From a checkpoint of a small self-supervised image encoder: patch size [2, 2].
Rows from block 2, named by matrix and row number. Rows with one number belong to one neuron. Each number is 128 + 24 x the weight over its row's rms, rounded and kept within 0 to 255. All counts start at 0. Numbers have three digits each. After the name is the row's rms in percent of the matrix's.
# gate: MLP gate (model.blocks.2.mlp.gate.weight, 384x192), inputs 0-95
# fc1: MLP up (model.blocks.2.mlp.fc1.weight, 384x192), inputs 0-95
# fc2: MLP down (model.blocks.2.mlp.fc2.weight, 192x384, transposed), outputs 0-95
gate.326 105:119158156050107108144101134135102124125131127145146137128138154105144099106121140093130131090198143152138148141167122101127134146070091140160134084146124142155106155119111121167152164163128115136090153124132127143156133128122144137223181092097111132099142093152138118100103158101152130162
gate.327 092:107105127135145141178162131087123140116156086120126122125105147104108131143135123103159165091160102153105159126088111105136140108083150086124113116101119119200148086153128116136109122135089152141106116118128126107142125158100112143094100165151120139075119108111143161121111129146082174168
gate.328 095:113116116080145099140128120115136147107121056146129132111111157128114109129157145124106128090125129170136092139129185157131111121079154160128132132098127127121136164136160113148114135162124132122140104180153172127139127155088095087156133101130143116130136091102110172164126111167109142131
gate.329 095:163146112114078127119146119109104151154116141139173126139132102092134129119069136126150113128148133158109116112179156143129097113135140134080095129170114095146127116162140081115148123116085112194124137140166120121148129110124125141137143122106115148125127143154110112154157127100129138151
gate.330 105:112181083094104141162110126170163149119114112154137134137124115115102095106108163121128148124131110177136135123166130103162120154158116135133146144142082148105147170128101120177150159144122132127106101151142173138160107114113160132072145158151133106141154131126116140127166149166128152108
gate.331 093:110131135140183111137141104116096135086156166198130157091127115126137147111147060158124141132130104112160163138158174067155157106085145129087126096084116101087099117105121110093117140143101122113071108134141115134082121131110139117112162126152098120120142139143105161132126122168136095119
gate.332 098:175121157109178121140118121141095152103151149144154147136124150161168142116128125130155080131115104114154129125132167112163116100117115137122145093105130107160145108107193123109154120127182138086088159118118137096142102170125144127114137117112101120085131113124128115143128088145135119133
gate.333 098:141140148124167122138133134091173191117131098101133154131133109130110156136152172144080128131120096112134135159112127109109084173103115177128116161145103170152154147115151142159112108134108151165133146136102129160145104130103120108116118111100112068123118132115144135169115117111103069103
gate.334 099:151146113123065129133137110168107116102140085106112134118122100128166105170161096133116144151109110112128091116176136131110146102103161149100157131133125114113151066130108126112109159135121156130144114109081158150118143141124121142136159137142119176083141088070088156122171158159138085131
gate.335 102:097128093118144124149133119132150136158104152116147134125142130097127135145133138167147134108160141162153108089171113101156153155172153150112114151136139112154135133102099137105105131129150163112191148157143159169124141139116157146112144135119159120115156207152168129119107157132125149138
gate.336 097:079128174121124135106108134140164123142143091123077141073108172148148147115135122116149143100130110122149123141103111062150131182108101165135134129161129174136134141124165103087146118113147143116086096125177133151127121159144114138128146137134113100163145093144122110108117142126126153130
gate.337 094:162115121119107129113130148124118116142138058150148112090093147173154192106112164100104121143126169134119125166155129109146091136138117096133141122115134124098171108097127159144128119149095103127165157116088152109129143089104142132165149111176113105101102134133063082122153158119137123086
gate.338 089:133153122171117184148096077107109107166141183154113134124122104126159149110091129147116133122125123126136141096155140136140143145134113134097131115138141144153090129103109139157120121102125152164183130148160100143121116075129127116143136101158128127112122108150124166127169111112139161119
gate.339 092:128133095117110127146123127152108140147091111128146149121104123128134164145127089137166143137102157123142136108150152137188118139120128122152071112101177107128173114150066172160099143132143113133111129131145129120140163113138172104131100164122097148061129118142110150152142138153160106111
gate.340 110:090116164154125135132091114076157134143143133112125141136158144154193106136141109142126133143160025102139087134161136205053146117136130112125124122127151161156122176138129128142131129123130138148109103125132155135098130121107136088114131133106126124155079131164100127132113131096126124119
gate.341 089:120136146097150131141135095130146154107152142086155142109110132123141171095143100103107118090144115172095144125130121101122154146134059142116112129143066139142120140117057154139110163103142091140113135153110150128119150103157161117124106140104139132140167089161132108169090149116163125092
gate.342 092:088122142182119141078165138119125155101129129142124138090106090132114184142142140128105162111079122118137123170128096111127184108118160134144130117137095106134077099151137102153134134152099166144152159113145125109155151094090134152119139123121100106145148142135070159118099115168137099119
gate.343 102:097110159126111093102101113145087095117171102108135133095132138149159124103121105166102099123107134137098103141143096124126133168086180126159139105152088090160132081099151173144134129140089161173130110154078159094111156186148126100104118141106141125101152111132112159160136127119100087153
gate.344 086:175175137131130116052111113146183148158140090141113102181115139157146127145139162119149133140141139158130113131133153103118152105113117082092124124133143095153109193142134148131091122123095166089142122104145165128137126134161159114108120105148180102123144106120100138133128094126121130149
gate.345 099:080150101083129169135138161149111147113152104118122119063115169128099128151156143137105145107154102123129145194136188129083133144126083155107147097134132121119111149124119145106065108094145117133145070138148096158129115145175092138145141153117143089147146141092144107118122155138157141107
gate.346 100:124103142103176067116117105071118121070149151100093160081133116109105134147094144133119147156105120145150110132137129123106149175160100143129151133154135089162145161116117125163142120109138147118125131119177088092127121140113114140107093100145067134126112066099146123129145124098129125150
gate.347 094:110104109121164097112108116110096151100131143126148128128140111136115128109134135121170149123164128091095150109122137095088090146180158101162126133116140163132119134112189130123143113124129120119116188122085134128119160099101141095140092123111123058102124161115142131101135134136121113118
gate.348 085:153141123155127133112097168125183180137157110123096130131165140150156145173108158138123099142141133187167114109141118099103082146092155117112155115163141132134110174110131146124139135137117127137097133126128127107126122144113062142108169100139112048127119110137116145128105154124120126144
gate.349 104:096108111156166141122134117171141141150101130131090111114132100108095161166107112152161142168144111133115175115123114147135149119084100121118108121132121111163139144147118146134118142105122144123088118154136140095109106120069151107110147173100072166103120084143165152132096135113129109124
gate.350 101:139131097122117128075163153120139140153116120150101152094134137130166114070138119125127118137183130128117154183133100128190119094147151154102136144157148072107129080115137150105136117101170121158114113145114145124130140146165145106123130135092092106191149128093083153080148107118137127128
gate.351 101:111143106117127159140143172116114149136097122116129117165095139118153123099135165126095091129140103161138091117128118122087088146106123139139186087131130180152097117152154133156137153103115140081129121118132100069102113173144157116123151129122096111133110098121077174080150088150181146133
gate.352 110:163085129100098110172104115127141100162107151123108182125112138101112134130117129060121132172124142147127111123137167139116115087126085169115143146142110108132139110141154080160148109124138119135125104104108092127113120145098091126152127117150128132161170112161139176192122092170121114139
gate.353 103:136141129124121123124141114118077118085136131115107113106150167101149142102103104119126152112123138133086135139111099123168128137079160095140082143140119070120131169157117106103154143114143086121107128138092150132141119119106084162160113122148072120108144158137107168124094192140121152105
gate.354 114:155121134108108148102098166135108143136106167095136122094131116110134109114134115149109140112157125079102105123099084092126119143174132132098123129128125126046153108150115169114141141131112126120131109161166119124183098106148148110112152127154120168171128114133109141135104097102109175133
gate.355 106:097150128123109117109155140164122152159154140115089138147094102113130108122127133191136149155140126127095154143109105071110136135095140095114076142172153180158107113122142101118150155123113142129134131126085127096159132151104146082101117092135151137054149101092162159150109104102146144101
gate.356 095:145114113103103114137127128104112119103138180127149107129117103088131071129110115142121123130165105185095103128120092093098124129146137109091100140068145110142146149102117174099132147104144126122112106130105137088133119121138166165106106170111142138084139097134111109123129135107107127115
gate.357 096:119131111131147119150086100097155166166132065118154109092164088117144138140163110141108099085122112089116140130111147098126129151130143107129165132153129128145138143156152132117142108117165099148134143128120115082109135136123113130171097109110121135112122147114080132092127142139146165133
gate.358 097:094182087119134096181151145142138102086128117171138145089132124114164151127118125161104119089113125077101118135134141122126148093147126130130153136140110099123168121142087134131115137128103120092093115153160104152134118123114099093142104092173129138146144122110155141130138136126124121167
gate.359 092:171151111151090131106117079176180139161106099108157094149148113102140130114120107138107147115146098116154140102133130176090157136161114122138132162125105108124159103168102145098104130143150115134136085123166130134084120118094117115158136156140150083123137127128162116150150171133119143139
gate.360 089:141167122085140168139129142151133173159152158104119128122090101103096109124120175115128152158129119137087130112131159164116100129089112152128166169140126105125111136135084139102105126140127148115145101147135090127159143135139144118094098132126118103125116159139157164107114145130123136146
gate.361 079:118103170136133150067195118044133138142123130126111132128133137137132143120122118129157149145144159145131123136113140105174116129155129131104151132129140110088095125088066135110093116152094098101128106159151168163109135107138131113091098127150127099117141138100127156118134114148131133117
gate.362 104:130141146135108107079140149172124108168102140168062110076124133112141163088088145136130081126118125088139083121163064117094127139142144118126127129130131169118083117185124123117157152131117145126114103097108152113164118117128120170154123139100144120120112154101082124123126119123119148149
gate.363 105:099152118102121130081118117142150134159133157109087124174136083119153091167124100131101095127145074108146121121147090138150152108149123129128067140144138165162147134122083083138117154114114144152110075178126110123140099131137135095103130169139133113118118135116116131105128088128116149123
gate.364 104:169140147111101132138161110091112100145103100149113145131143131157105074179159097087140136139142150155139115132112138078130105125125134112125111130099158090102164105109156169135201139138095122089114109117162134138118169140125153147118130097160171129130074122136114123140115127118151109112
gate.365 095:107175111134167129100096100084136152125133172150097122130148149181120133096155147120120126143151152124079146118104152124126118100092094132135121159136100104130148145112105157081135121136145168131123140094139121129133084136094083083139131131131122096118088123153114131160137125134164124087
gate.366 109:104100099126130142118135126132125144147144145123152126156131076129150126102083156168159131163154132074137091134136120096126141168123138119112130134136142116069169109120147116146152143152144101143080162171120125103142092137116087166148124132124124143165143157171127143114141097163109105150
gate.367 094:119128120073130131139126132100126161095152102142173129158103158144118140092132168136153117153089104109113087153144155117110122141188071141107080190149107157152128118126136106122144120117120136096124139128159101114085098151125166174124139137136082114121127110119115087180093144093155119141
gate.368 093:113112143128127153152166130108151173127138104118130169045144124141120117153114110126127103125112121160142094082142111130107153135118115106105144134111166121136107112110059107116120140160150157119100089137128142124139133174116153161194135169123132119111112147136076139119123157148127078099
gate.369 092:147077125151142105114127117103135153106127125160137162142138148152122122127133132122138104113154143190119123145175155139137142119087122129206123123126135114131110124130089148162099131121148140151139091157134155104154139159102111131108136093133108125102128086134082118143108134110131099134
gate.370 096:088134171156050137095146129125139140115128128087140106142115102123155132117096106126148097153112140137113150131179067128149103109137129141101123129151117138156090146081129103116098132147116107133137108146097111112117143165141163099133099124118155130129156122089165094098086116146116103152
fc1.326 106:116110131207136105104102142162153132118127153151139122101167112149117160149115133172143108144149138142179152149134124169116127120124132071162172109148121126148108063130127124153140100124092115155149152115123169122123109140115112158122102111130116115089150115128104142148140158145121094107
fc1.327 085:108124117098179118143132156138091137115135135134137091081154104110127132074158136127140107135148130107093136150146157153098145074157087131138102118137128120142094119125114146124116152071127116119128124114148147150131144155137185134126120145118125138114129103096134123144098110123121135141
fc1.328 096:123122117156120160149120141146134105170121132123133150113149076133124185110129152142133144144123146117123194153126117111145176148152126070115123103146123152119128123108123178108152111141136147178092147083109126133139151101163188139110120161101132160123110131135132139121111087134144121120
fc1.329 090:124133139196165132101150136146107104142084124130159123131123110142132135159096120135174138110124094125095212077123144096114116139131134126116136107121117109084131111163133130128165127120112097151133157119161107121133100124085093149137139126096149153123154118153128205154157124134136133134
fc1.330 103:132133131130115143152110136135116150133106137149127119121165096144138111108120117121167175168180114130112099075146133107123143156079125126126153100158085175108166099139118078166143151130151109100150162115180145097149113126140132142121141131175136113127157105137122150139150111105112146137
fc1.331 091:066121142112160107153172116150130108146133130160115141128132151125099161141098074138106158166111141152112163158124128188123136126121161144116143140129165115132078148118099141152124119118103091104064141081109151102128130113136144117131163105128116132109099110099136110101141153128115123143
fc1.332 089:103162098083105092118162091134141124111145120144072123136121132116086185111114105129103121073094099111146133127127107144070143129108156151131105123164139149111132081130128122111141117152140107133107148104151133107150093158160119152100135107152105083142180148130131123160158112128160107121
fc1.333 100:084126117131115133149127147139098133177171106153136142107147125141102119120115159141123154154131140144099125108144167130123111167089134160138120138101150095149154178147112124153180129090158151144115111146165150146128129133149125143113113132160145135124179161120096131132092155119139156103
fc1.334 098:141146140150110146125118134155130140103104150096102145145138113155147117145112114164119163154129101121078125084126149081126142136127144067145133079153064110122139120171143120072123117164129171140107105166106147172120112145145096136135103119133157176110188098112151172120137153133129143141
fc1.335 111:105130075146157101145126117106145144158112103127164096127149128157138142164148155130142097102102130122135091097124106129088133144186100116114126106084138165108086157136115163124156117122189149121092167124151082191147140092089135140107139150102127108152163126122108092118152117132156109178
fc1.336 099:146128096134115113146126142128182104156117108148110144142104190110117138168121129093114107125123086131144080123115124095193121172156119169089105154160117155139143119125135082132135146123194125141111119145113116110154164112144127167116157129094115141126112100172106130099134125093129168140
fc1.337 100:112107122132140108154160118128161108145086089114153144101092152176186126140145106157121112139126122105107071097131139129132145134087131138126118103153134129139095148091100142119113110142106154100160140131083155129142145169128133073096128135126099108119089147130149100086114121147121085140
fc1.338 087:151143117124156129095120132151136150128149120118129129095149124125143137121131070134160143122107100103135143079095131145130125131152142138138154155116145129117122090132126121129118108084191139165101141114155123162066132131081126145171146112166178131184132136099100127113119125118144135130
fc1.339 093:084074154114149129095117128069143089099145188121125104103156159143139113135171148086123150110111140126125100082141115149073122144122134121147130152127100130088134121116115120116182140121129131131137121140129133104104116112144115162110112144132141118160132126098120183124098138089084104131
fc1.340 105:106131120081149113135165123138129122144134132143121152130146130132099151111124133132146122125146203154129115141129137036200155143138115137144110108109108167096144081162118146127113138132147129116128161143145127097137092089142097172124154108139170122097166114137151122157123118154140136105
fc1.341 091:113128141149150076116167142104146123103124135118117129115158095110125159105144148171103133113147114142080105138147111146154098130114138103098142123122133116130099142151109142095117068123153136162101117082119140171120119150120135125101110165138097148155142102120190100132156181118132136167
fc1.342 096:173132127141113097157141147137124157096123128125141101157156117095101143128140085157142153110150114137108088159155134142139137123155143057139133160106130122114124107105123113126110153104072102119133154163134127135148111115114156120114161128155143129109102125143097121184123149151114078116
fc1.343 100:099077156125155096106117095147145100122111104130109098143133127129193138138128132126134131138150134106138081141094106121111110195062147077141133127141142124131126130129150141114125101099106136152152122104102173111087120111120126107105067157082168099142143128115123137138127121136111110122
fc1.344 077:115118100137130139181138139124121104143141154152139138076140133058118143141129167109132111143164148130143167168097106133145108170127128158166207121129121148124106076135163177130163163145113140152099141162118177160088103123084131124166123157128119121102140118133124126121123148123103111117
fc1.345 095:112149121127116149090146114146121114135118146147117128105157171158153118092117123080123137153097129093101131128112100169078104121137152075164137135139140118130160145142139157144115117151138102137122149120080140119128136142100160127121115119146164086088129164132126171118137162161096116096
fc1.346 100:148153103117102126111146177132156096104098112133161117135135104129150103135082096127153120081122176129139179117144200131127112103132143147121124159083120104150185129136167123127104148117144110137144116125167131129113118174103110129127130145137113147179155117101107152147146133130185152129
fc1.347 098:110152115166168100164156124141087143122111141120125114127110135146130146151128085103097124122114136105132147128160126144160155136131105141143090089144130129113147157137132133148139156111090158113160138085123064129146136090156079084113140125103124157125152125099134115150119143153098097102
fc1.348 084:141113130097127104097105152113187164143092152168143089136185119116166113098140116107129141098120133127143106158152100130122095087140142111157108127149073132124178137192138113133073144107119129118103137158149181121119167143115179162126135106107120138122147151154090143144093083146125117119
fc1.349 092:129143152117134143101079123111176139090148134144131106137145157155102139111167140178095137108136142139152120192153119153153114128102170131116095101093137119177146131106133123129112120140084124117078099117101113132074120125122152103102139109129099101160121116158110100166113104139141101128
fc1.350 107:168116148145126163112135159116120133137100148148120168139137139134165071107137150147129150113146109148168145162115106091153091114143159124131124145116154094145111118096151119121088136158156159135173135162145139152162106120130181081110130154112098123169106091097147153145128094146145121121
fc1.351 103:108117087150147128118097131106153127140106143144148124115162127125102134163169140111137142101195153140121134141114176128129113138149125133158151163144090103114110127122145133186132115111149147117069131140108107064106160119140131138115113157165091158096149134120125143111120119154129131109
fc1.352 107:123099141112117113104127140122149114156105120127156169160113104109136127130117126116190137109196094114162123133105081137180123095113083180106119115104111132122143099171122135140077092102102110133145134143143098104173056171115119123136145132153157148129128085126137143122145126159145127145
fc1.353 097:117088111150131096147129105086146137113119115118115129129154141173136161155103133160100122134152121108150156123113103126118153120136157080113121148090128137201101172122123178093126117146114133128165088115114141164156068106130118094146102099096101125124097140091133075124127162151135101149
fc1.354 132:158148140138120091127149123138163145111158139142135117130104070110133147080117124132113142105176146104107124147127121091132119153138123176029103161124102102060093123138145141135113114113132134136122134168150138129129091136144060085108141124135112147159139143124116127142118099143098131098
fc1.355 103:131095143137108096148150139134134134107119123139115125121179095145129128122124118153099104120119111117133124123099123112154104127163120095111135147132115118104160141110157141109153173155164121094117125083110096129118150113124100119110135104137168108151116099095110143146117096128114115126
fc1.356 098:094104135083094097164129115132141125101133152096143113154130170135132103146153159137161113141135178165107112158128130139129122139173094124128111149121115165139146122111121136106102139146138129114140109115161150122129129143150168134100138166082113144079113090079142159145166097133148116145
fc1.357 094:151121104091136114103098083114097116121140117143145073111162109165117154101091151128100149113147124153109132155141125103135108090140146099154147086083107104179135119162136122119140132165117125116128148108156115081117132147119143123132110122162147136100101109139118134092145115118166088137
fc1.358 091:154151110093142176137128135156122105112103101139120091154128124129146152137094153150128056121146144119101120137099093129149144091138112145082146145151134124103173100145119134167131107140115098141099100143146140154134101114119109117137120102131113151146157159129131153099136121143126165128
fc1.359 100:109117164097161165136149156082099100116122139161122111105107174094163112149160120108111109142142165146092117140171144116124124140124112137078149120166111102128077140132095144114158133156120111152181114150083129116143124151156113107105131111123149108122123139150150098101151148149127148102
fc1.360 096:133157139110149152156125109125126147104114135123094110107101082147161102153140131130150149133095080099099156136135113122101148118133105134094116092125129133119184156127140132126124114082075106113139161133133100162157120142092109106132061117129109104152110147100111128127086160135175156122
fc1.361 089:105116124114117137079079098110142119147122140053137142119120114123161153114109163089146109144144142112137077125132114116088134177148124133132097128165077153129132113119120147170130127113110113126143146151113099109134114133115141165082128141128097147120144127123171125087151132197107132124
fc1.362 109:150093172086134113095077090084120149123177137138087117137144102153176086085137117108118125116144172113088106118111087098113135143085161123118109129112099082130123145136135122125125136134074145153103144133121117123152130120149121106145166089121114125155103131101137164101140126117141170145
fc1.363 099:147099149159136117114169165154106090109143125143122088110147176115111135098139139138143158117126140119129092154160150108140111140111155196163153137145110088156131128162101116124121117117129115110144123159159149128155131138124118175123129131112142134125178118132154094151134158127108160147
fc1.364 098:127097160091097105165132114167111121172160088126116121123123118090138105140145144128099138104154137181149117147093077116140146155121154101130125162114151128108090140145138083116126114129134134111146107103124121125098123104125154136125135081154156108127115143108169116116130128127125072165
fc1.365 092:128104138101114136169132109142154104112111107085112118118146117133144143150094128111127138121124098118144090087091138150126099134158153119124119131144100143163092136142159135164140151143138125121117126142108130163120113079105135097125151123110114138127155169147130087112203145104155129121
fc1.366 104:084107132126117111127163070116122146112136131129120117149139133136134109167143119124108114137091123122125136154125185150077159178128102114149143103137130118167151116113143109133144139106131125106125194081085126112102157111105060113163155114111127141175155161132109127139114153126167151086
fc1.367 084:122126130134140091110128112109133122183131154145127130107120167118133097114166157131105158133102137081142151139154124126082103142160143119155168129111117136119116126145150114084156126130159093158135132106155115103122127111107140160141165119161147105133103133155112121121124102178159141129
fc1.368 095:136088130126115120132109129124121123089120126133139108128141093149094161095151095124095092152131119145068082178137104105128102109159155108117123120139122154147085131135118087157137123128140132136123144136086129134171101106128166134148133144133138124113129117149096098142135126085126129115
fc1.369 087:147107149186155130116171099127081125122104090144124106142135129097137136102118159120110101125141148099154116107131144098131135174142131130077118137129135134108131133135134123138175135116119108161148140122101097174186094093151123128188127110153122141118133149128146121135125118117105108171
fc1.370 098:121132110073169134138109157064144130111129126142103136135100149136136119131104183099132187092128163131125138097073130127082144137156139091107124106170093118127169133124127095127154095115138163120145142114149095126171168148124159111108100131102122086100147150127120124125082123151126161082
fc2.326 115:135167137097106128125102126096116094099123101122128111122149110093166162109111145128156180107152107136109123117138140074174099152102146168147110084135180116164099089115096129119141166140114118129120136134130169134141120118119127137137117152132129157166127118144116128130116152129110113127
fc2.327 081:145148116130129145149117113120150153107157126063154166116147133139111149152070097143108146138104144174159121145129091127164121150089139126140110132099128140153148166134103113156140110090137118123125177189144117155110154084101131124156137139137183162137175137136187109097132109118163081129
fc2.328 089:112073108106112144169143116115144134142152167090103130135127106155132189140131110168113095067128145096116134118157146109119140135121126138149143146138113104141109167136108136109117126151112133091190140170106147112140085087135102162116136140096150093132140121083136178152122123171140136098
fc2.329 110:139182103144153107125123138154084111127126169139160110083126156102123141162134128131105104117118119127070139117157154135125165112135157134114172124134111118132119103108159145149081110114097116142132118137119125156161144126134092110082146075127148173118142127110119100181113134116134148151
fc2.330 109:115136143170145119093140108169112118067147151108099116123139135166083133131114141157132142105146138157097126167191158111143175118145160155129121125115141133074134166082156109137137159138108136119118094155105098129138099124141146110116123109118167151150117140130115100149130119121151135117
fc2.331 095:095069148129095133118134119168050145151115133169122141139115131146109140116128103105129155155111155170124054122104124133122111133097143141111090060110131094106139174115140147110084149156121100152086141099125145134176143125143138165120112150151147156171141158152113130176121130112138129123
fc2.332 095:102099103119134127150159112116123152127126126158117100129139127129109167135114111083157138154130108168105059175126132157113153144143103113151113102130083131145101153144120102123142110138136118109135140152154113163154102153136117106099129097156106144104191139117132127124166140143131149113
fc2.333 097:118135142143139117080101158113071092128178133123123090114101090118111148121099167142098147129166124114125144143166172067160169172092149165143155121152122111154163168131121116120124129126162158114149109096098119127141117129099106126129101152076118101139109126144123149137128142123141158123
fc2.334 100:124143126112143113122113142155127089134131137105142163124141080086136071101136147144124136092152122089114127133138143145155097121135116103123143138123142128175089114142092104112119150115118104113135104106113132113171094160156130130094119144062147108143113098108094124123129177126130115182
fc2.335 109:143144130129101133101106196158139111131153139150131185140109109149185136180172145099151057082145141123162108148159165153154147125170169109153114113134085113111170145153132191109122104119127153120117122113118109114125136129128130122140085163116178120166119134147124110173113122104130145167
fc2.336 109:122113192107116145137148159196127167123071118163103159151133116125154129143142121137127150145139124135145179119116113144120138105145117141137128146092130137123153137121176156094090131141133144130128129119123128113114073149123141103120131075145195159115162153126174160139121120088139137118
fc2.337 096:145088111156127117138158174104120143143108148121159128162118136194112102094142084095152082137165145108169112154114107155139108119124185121113097143087146123122131122126114144094128133120121147132083085145101093078122148131123174141142101087168141086139179127128124126117093102120138094127
fc2.338 097:158123129118132134144110106164069133132125170137137110113128180129118150140153076128099143092119139196087113140080126137161160108150118170115122152138141138157110123109088151132159134120129103115150090139140145126169122122188141136103103119146141153144131119136143106120125111110136177118
fc2.339 106:103138103159162118112114091133112133129133132108135155147091109142145177114100169132101122123152098130099172155035149161168156145148132132095119128105137114062169101150084134113117108130103161146107161129122124126158109139111132121106143145105124115116119126138121142111162123136119129150
fc2.340 111:093187084141117093125121097110163058153126155125125167147116159078132140097120123131154142110096117077124133092120155074120130120118142147162159089135131138134091094132155149145125143105088064129148109137107128110137147106125129115124141095133130167118113111136142120124152142114096109108
fc2.341 093:120142097120146128160106134111160139136139102117141133135112113149160177131120132110138128083136139103093107138117136121103098139159163129115149142100159144156112096125056099160123110110144159122128170177117128136088142132139141112130122133098119144121165115145164143106109162132135121156
fc2.342 098:118125128107155111115142082136109142152124165117129108145182127120109183084115137131135118158107101125141025137161154168099144120150123171112118096147093116125100138108127069127115100140152138094150148104139146127121147163147144138113155141163127113145145099120146134101097101119112092090
fc2.343 107:118138179118116141168128099094129160127142129109151123153117163136179121125135141155169113122162138138095135102153097119137159112092152146111085111122124174134158189154144145145153163151127141103097142130089153108120108131119125169126143099130112117110114145104080155115126131143137124151
fc2.344 086:051166118145122123091148144176136125123144147117129156157141090137162149100118148114157116112113159130140143127079124098195132139141100131123105105132143101112177127161088109133133073107140136122097156144122123086155125093151127175088143110128113109131097142117102116129137137151149125123
fc2.345 093:162111124136093130167163146135118126081162128102108095091175153143133134115080142149058128107146110140114107153127132084156135132121146052107133127126156117124168137126114096129121131108128063104119106131109163122134120114111101127151151163123110095200087108086111132126143168115131174163
fc2.346 098:135195120130157111115143152123058111113150118159125098086177121082116155079101129116149117136122135142121167134077129121167180117128142146116179095114128097104101105086143116091106123137150110127122110105130097185122134126167132118150104147159117116160137055102141122137157123085090136134
fc2.347 095:151135096142123131095127096106118095156116183128122167141148118107140160111154116114104076111167116126132118118154119137124148087154149114112120083101129127146098113129095143131132095128105117119145148146105099140145119139135164157143120092193124121166128137122141113162145152138140169088
fc2.348 087:109117142142102089137123135139154153150115126128153104185149114103123116120141119072134124136128091172201130121109126113063131133092128137149132107144133139105099168118145102130120162172112094152138131142165140103111126119098149101139160160132101124151122112148131125101137141103107109154
fc2.349 102:137092136133128109159136150099115119120106118127132137174155081148158094138085155085143153144146124173160109123111136116109123119081136141130139103137145128106168114123163153117148155128118131108117142098113159160115092122131159117139135154152128104134101097105147114101179154126089124140
fc2.350 105:157133100118087152123141140065140130158153129133125127140133111135129113161120123125105155183112123144157122098117130120144138111102138109141140138139111135109021068115138153159118125129154103089138097132105123113141192090140147087103135137171144161151090132118083120129091136137131109111
fc2.351 097:115192159121142096117131125093151120184117089131135142130175107121151136107102144089140147124131114124120161137084158129122193151122129121156130140129137123159104104100090116129133170101126108133139118132160107152138142146126129127148118157136150112153118109138131100119136133146136138136
fc2.352 102:107142116156128091129115124149146162113176093129135122155125174115111111100146146125138092128120135105123140153158121145123126079109134148190091163109127101108069145108156137100164131179121130105107121145158159144103130150107169111144144109152109093108166159140104101103120148106105061142
fc2.353 105:157093088080147103117083138108138106144093126063117158105128160132149085094084127071104146134118121127086099135129140152117119143109187130161115065098124100159128139142171109138170109143180131128135129116132151148117121152122132125131142160173117129136130094127120129106083119101121098099
fc2.354 112:141142100143134133119135150135172155139156131104145112141163123136142100140149150122129109131090125105113164148112107140146157136163125136147140145135093137126000108092163168136134116124152128114134096135118109118114159116159120123102141104178159140129154112126103131163111120159143129139
fc2.355 102:087148155126154106120125147146147120111087125116114124131128094142172144153147132140084075120101126117131178118138125136183124170134109119125061083149110106149147169114144148101141123126120125111138122157174127131119117140120146134140119130116114110128109121089100136132142143108129102164
fc2.356 101:129060065165129154141162091107128138110130122134096123129123129127125155121146123153114129137150139118146085106160141095113131132116120114118146147150120149142188082169088117090168103096151132153123160133112141126117109123101123166114155123123121094169103099158107123116115094084152116091
fc2.357 089:122132146109119067117117107159146138123083093104105119127111145126133152160104149172100120075126111160166150073110143048153139156108113120121125135122147129162129132100128160132108143137139134111138142144148131174132105144139106142168170116136134174112118112101094152153171127153135109152
fc2.358 092:130141177143102091093146100156102108120120138108144157144119140138140129135146117097132119133122135136139115093138121139127103162125124104117081137117118074111121205112157119129132098131154134152120167108119168124148128083163149138114092115144140138126147147190133090148141101090154086114
fc2.359 090:108121117123143119093085085115142125100122124120098142153110081150108113183115164151116153120148110066155075135126140129114106134137152173147087062106090142119133116154129081114131127146147106130116149111129134134101132152117149139119134073161102145113104098125132132117085104105145123156
fc2.360 097:125133122127130122150164114126126152093162125119103127122118085098140101182164138095138098089134151148145109153166138120095142117105109157097082145098146144137097187117113124125132120162184188114126085092123142102106142079133128147146133133146118143101132139107155144143097153107141129089
fc2.361 084:120137101120143099153126132108186157149139093085171148150150089128138156116125115120126115079119117099155146144114110129043102124130110120121125158122163182099115099170150092134105126151141177142123163117154115116093083125105141135157156131099139136114155141099178133125102105082120102140
fc2.362 096:124111111150075115126109144112127131147169140109099161114147135117133139114125129101161108123145127108081208126118090126147136105129149186149121147111151159124055113096148130129120139108105100135079152180122147104151190091091174120151130128131156104122152123133142108163113145123145147192
fc2.363 109:135184139101126147141111135139127133133141146137095140108163139116102150131072137156112188120104133119166121135110150154125097073053138144127165115141140126112100127138121120101116122134103148145122149125102126161072154076154127161118134103106127146150126098114123137095116123128116144121
fc2.364 101:135171153183143117098157131113135179141127137137098169129147098139149103143190091135126056133205118118136092144141113158111144114164132155135089117151066157067178107117193128126121133151160146103107103143149107133179112164104110123107117105113132144111136120133104090103155143135163092156
fc2.365 085:128177077121139133155135141129164166121116168144107136114132090105134141090143133157160133139167136088079166127133137134111105102143069127115123174131102144107125117136131141155143103140104148116125164137133133133138140109132140099118176121114157103129132137113164120129137115159137081140
fc2.366 112:108120158150112138140151088165143151124094152153149065129137133129161114132114125145150104183079129158113060088146161113115163140129104140118112146145097102142165191167155117120107150125117119149124149131133129098160093087145100139138103069083120124103127142148163123123164126060131116118
fc2.367 100:111099181127124115135171142140116155132143106125107128144119154139108092133081141132133124125116137174143128146069113054113140131146125136101086120148172131097177165065135114148129128157109143111100156114163145121161087146131090129112144145120139150153143116098077140146155135128103119125
fc2.368 102:122094114072093103102152119107142106130110115135128128130128131139093084087162177152120124136091115170137049105100118152123125146173123119186142143154136112180129183126129104122163148142116149109179166116156136133107154156137168120135139168164095103146119115141153125124111133091168104126
fc2.369 076:110176160153164114131072099154116114125130143096104118139120099086130156130153122179147123125095155081114161110126136135109115119118109096101148110114127087111127109158132136116122163137125138085094121137118121075098143121138125152093132142108104145107133178112130124127140114146113159153
fc2.370 096:150107173127104124113123157112151135081114142097124076105120120134159101153142149165107134152145125105184130153085156098105164120133156097109125143171105182121147100145124108149123115126134126150120163142132127143133114129140150123109117154158111122126115162122076112134135111146162126122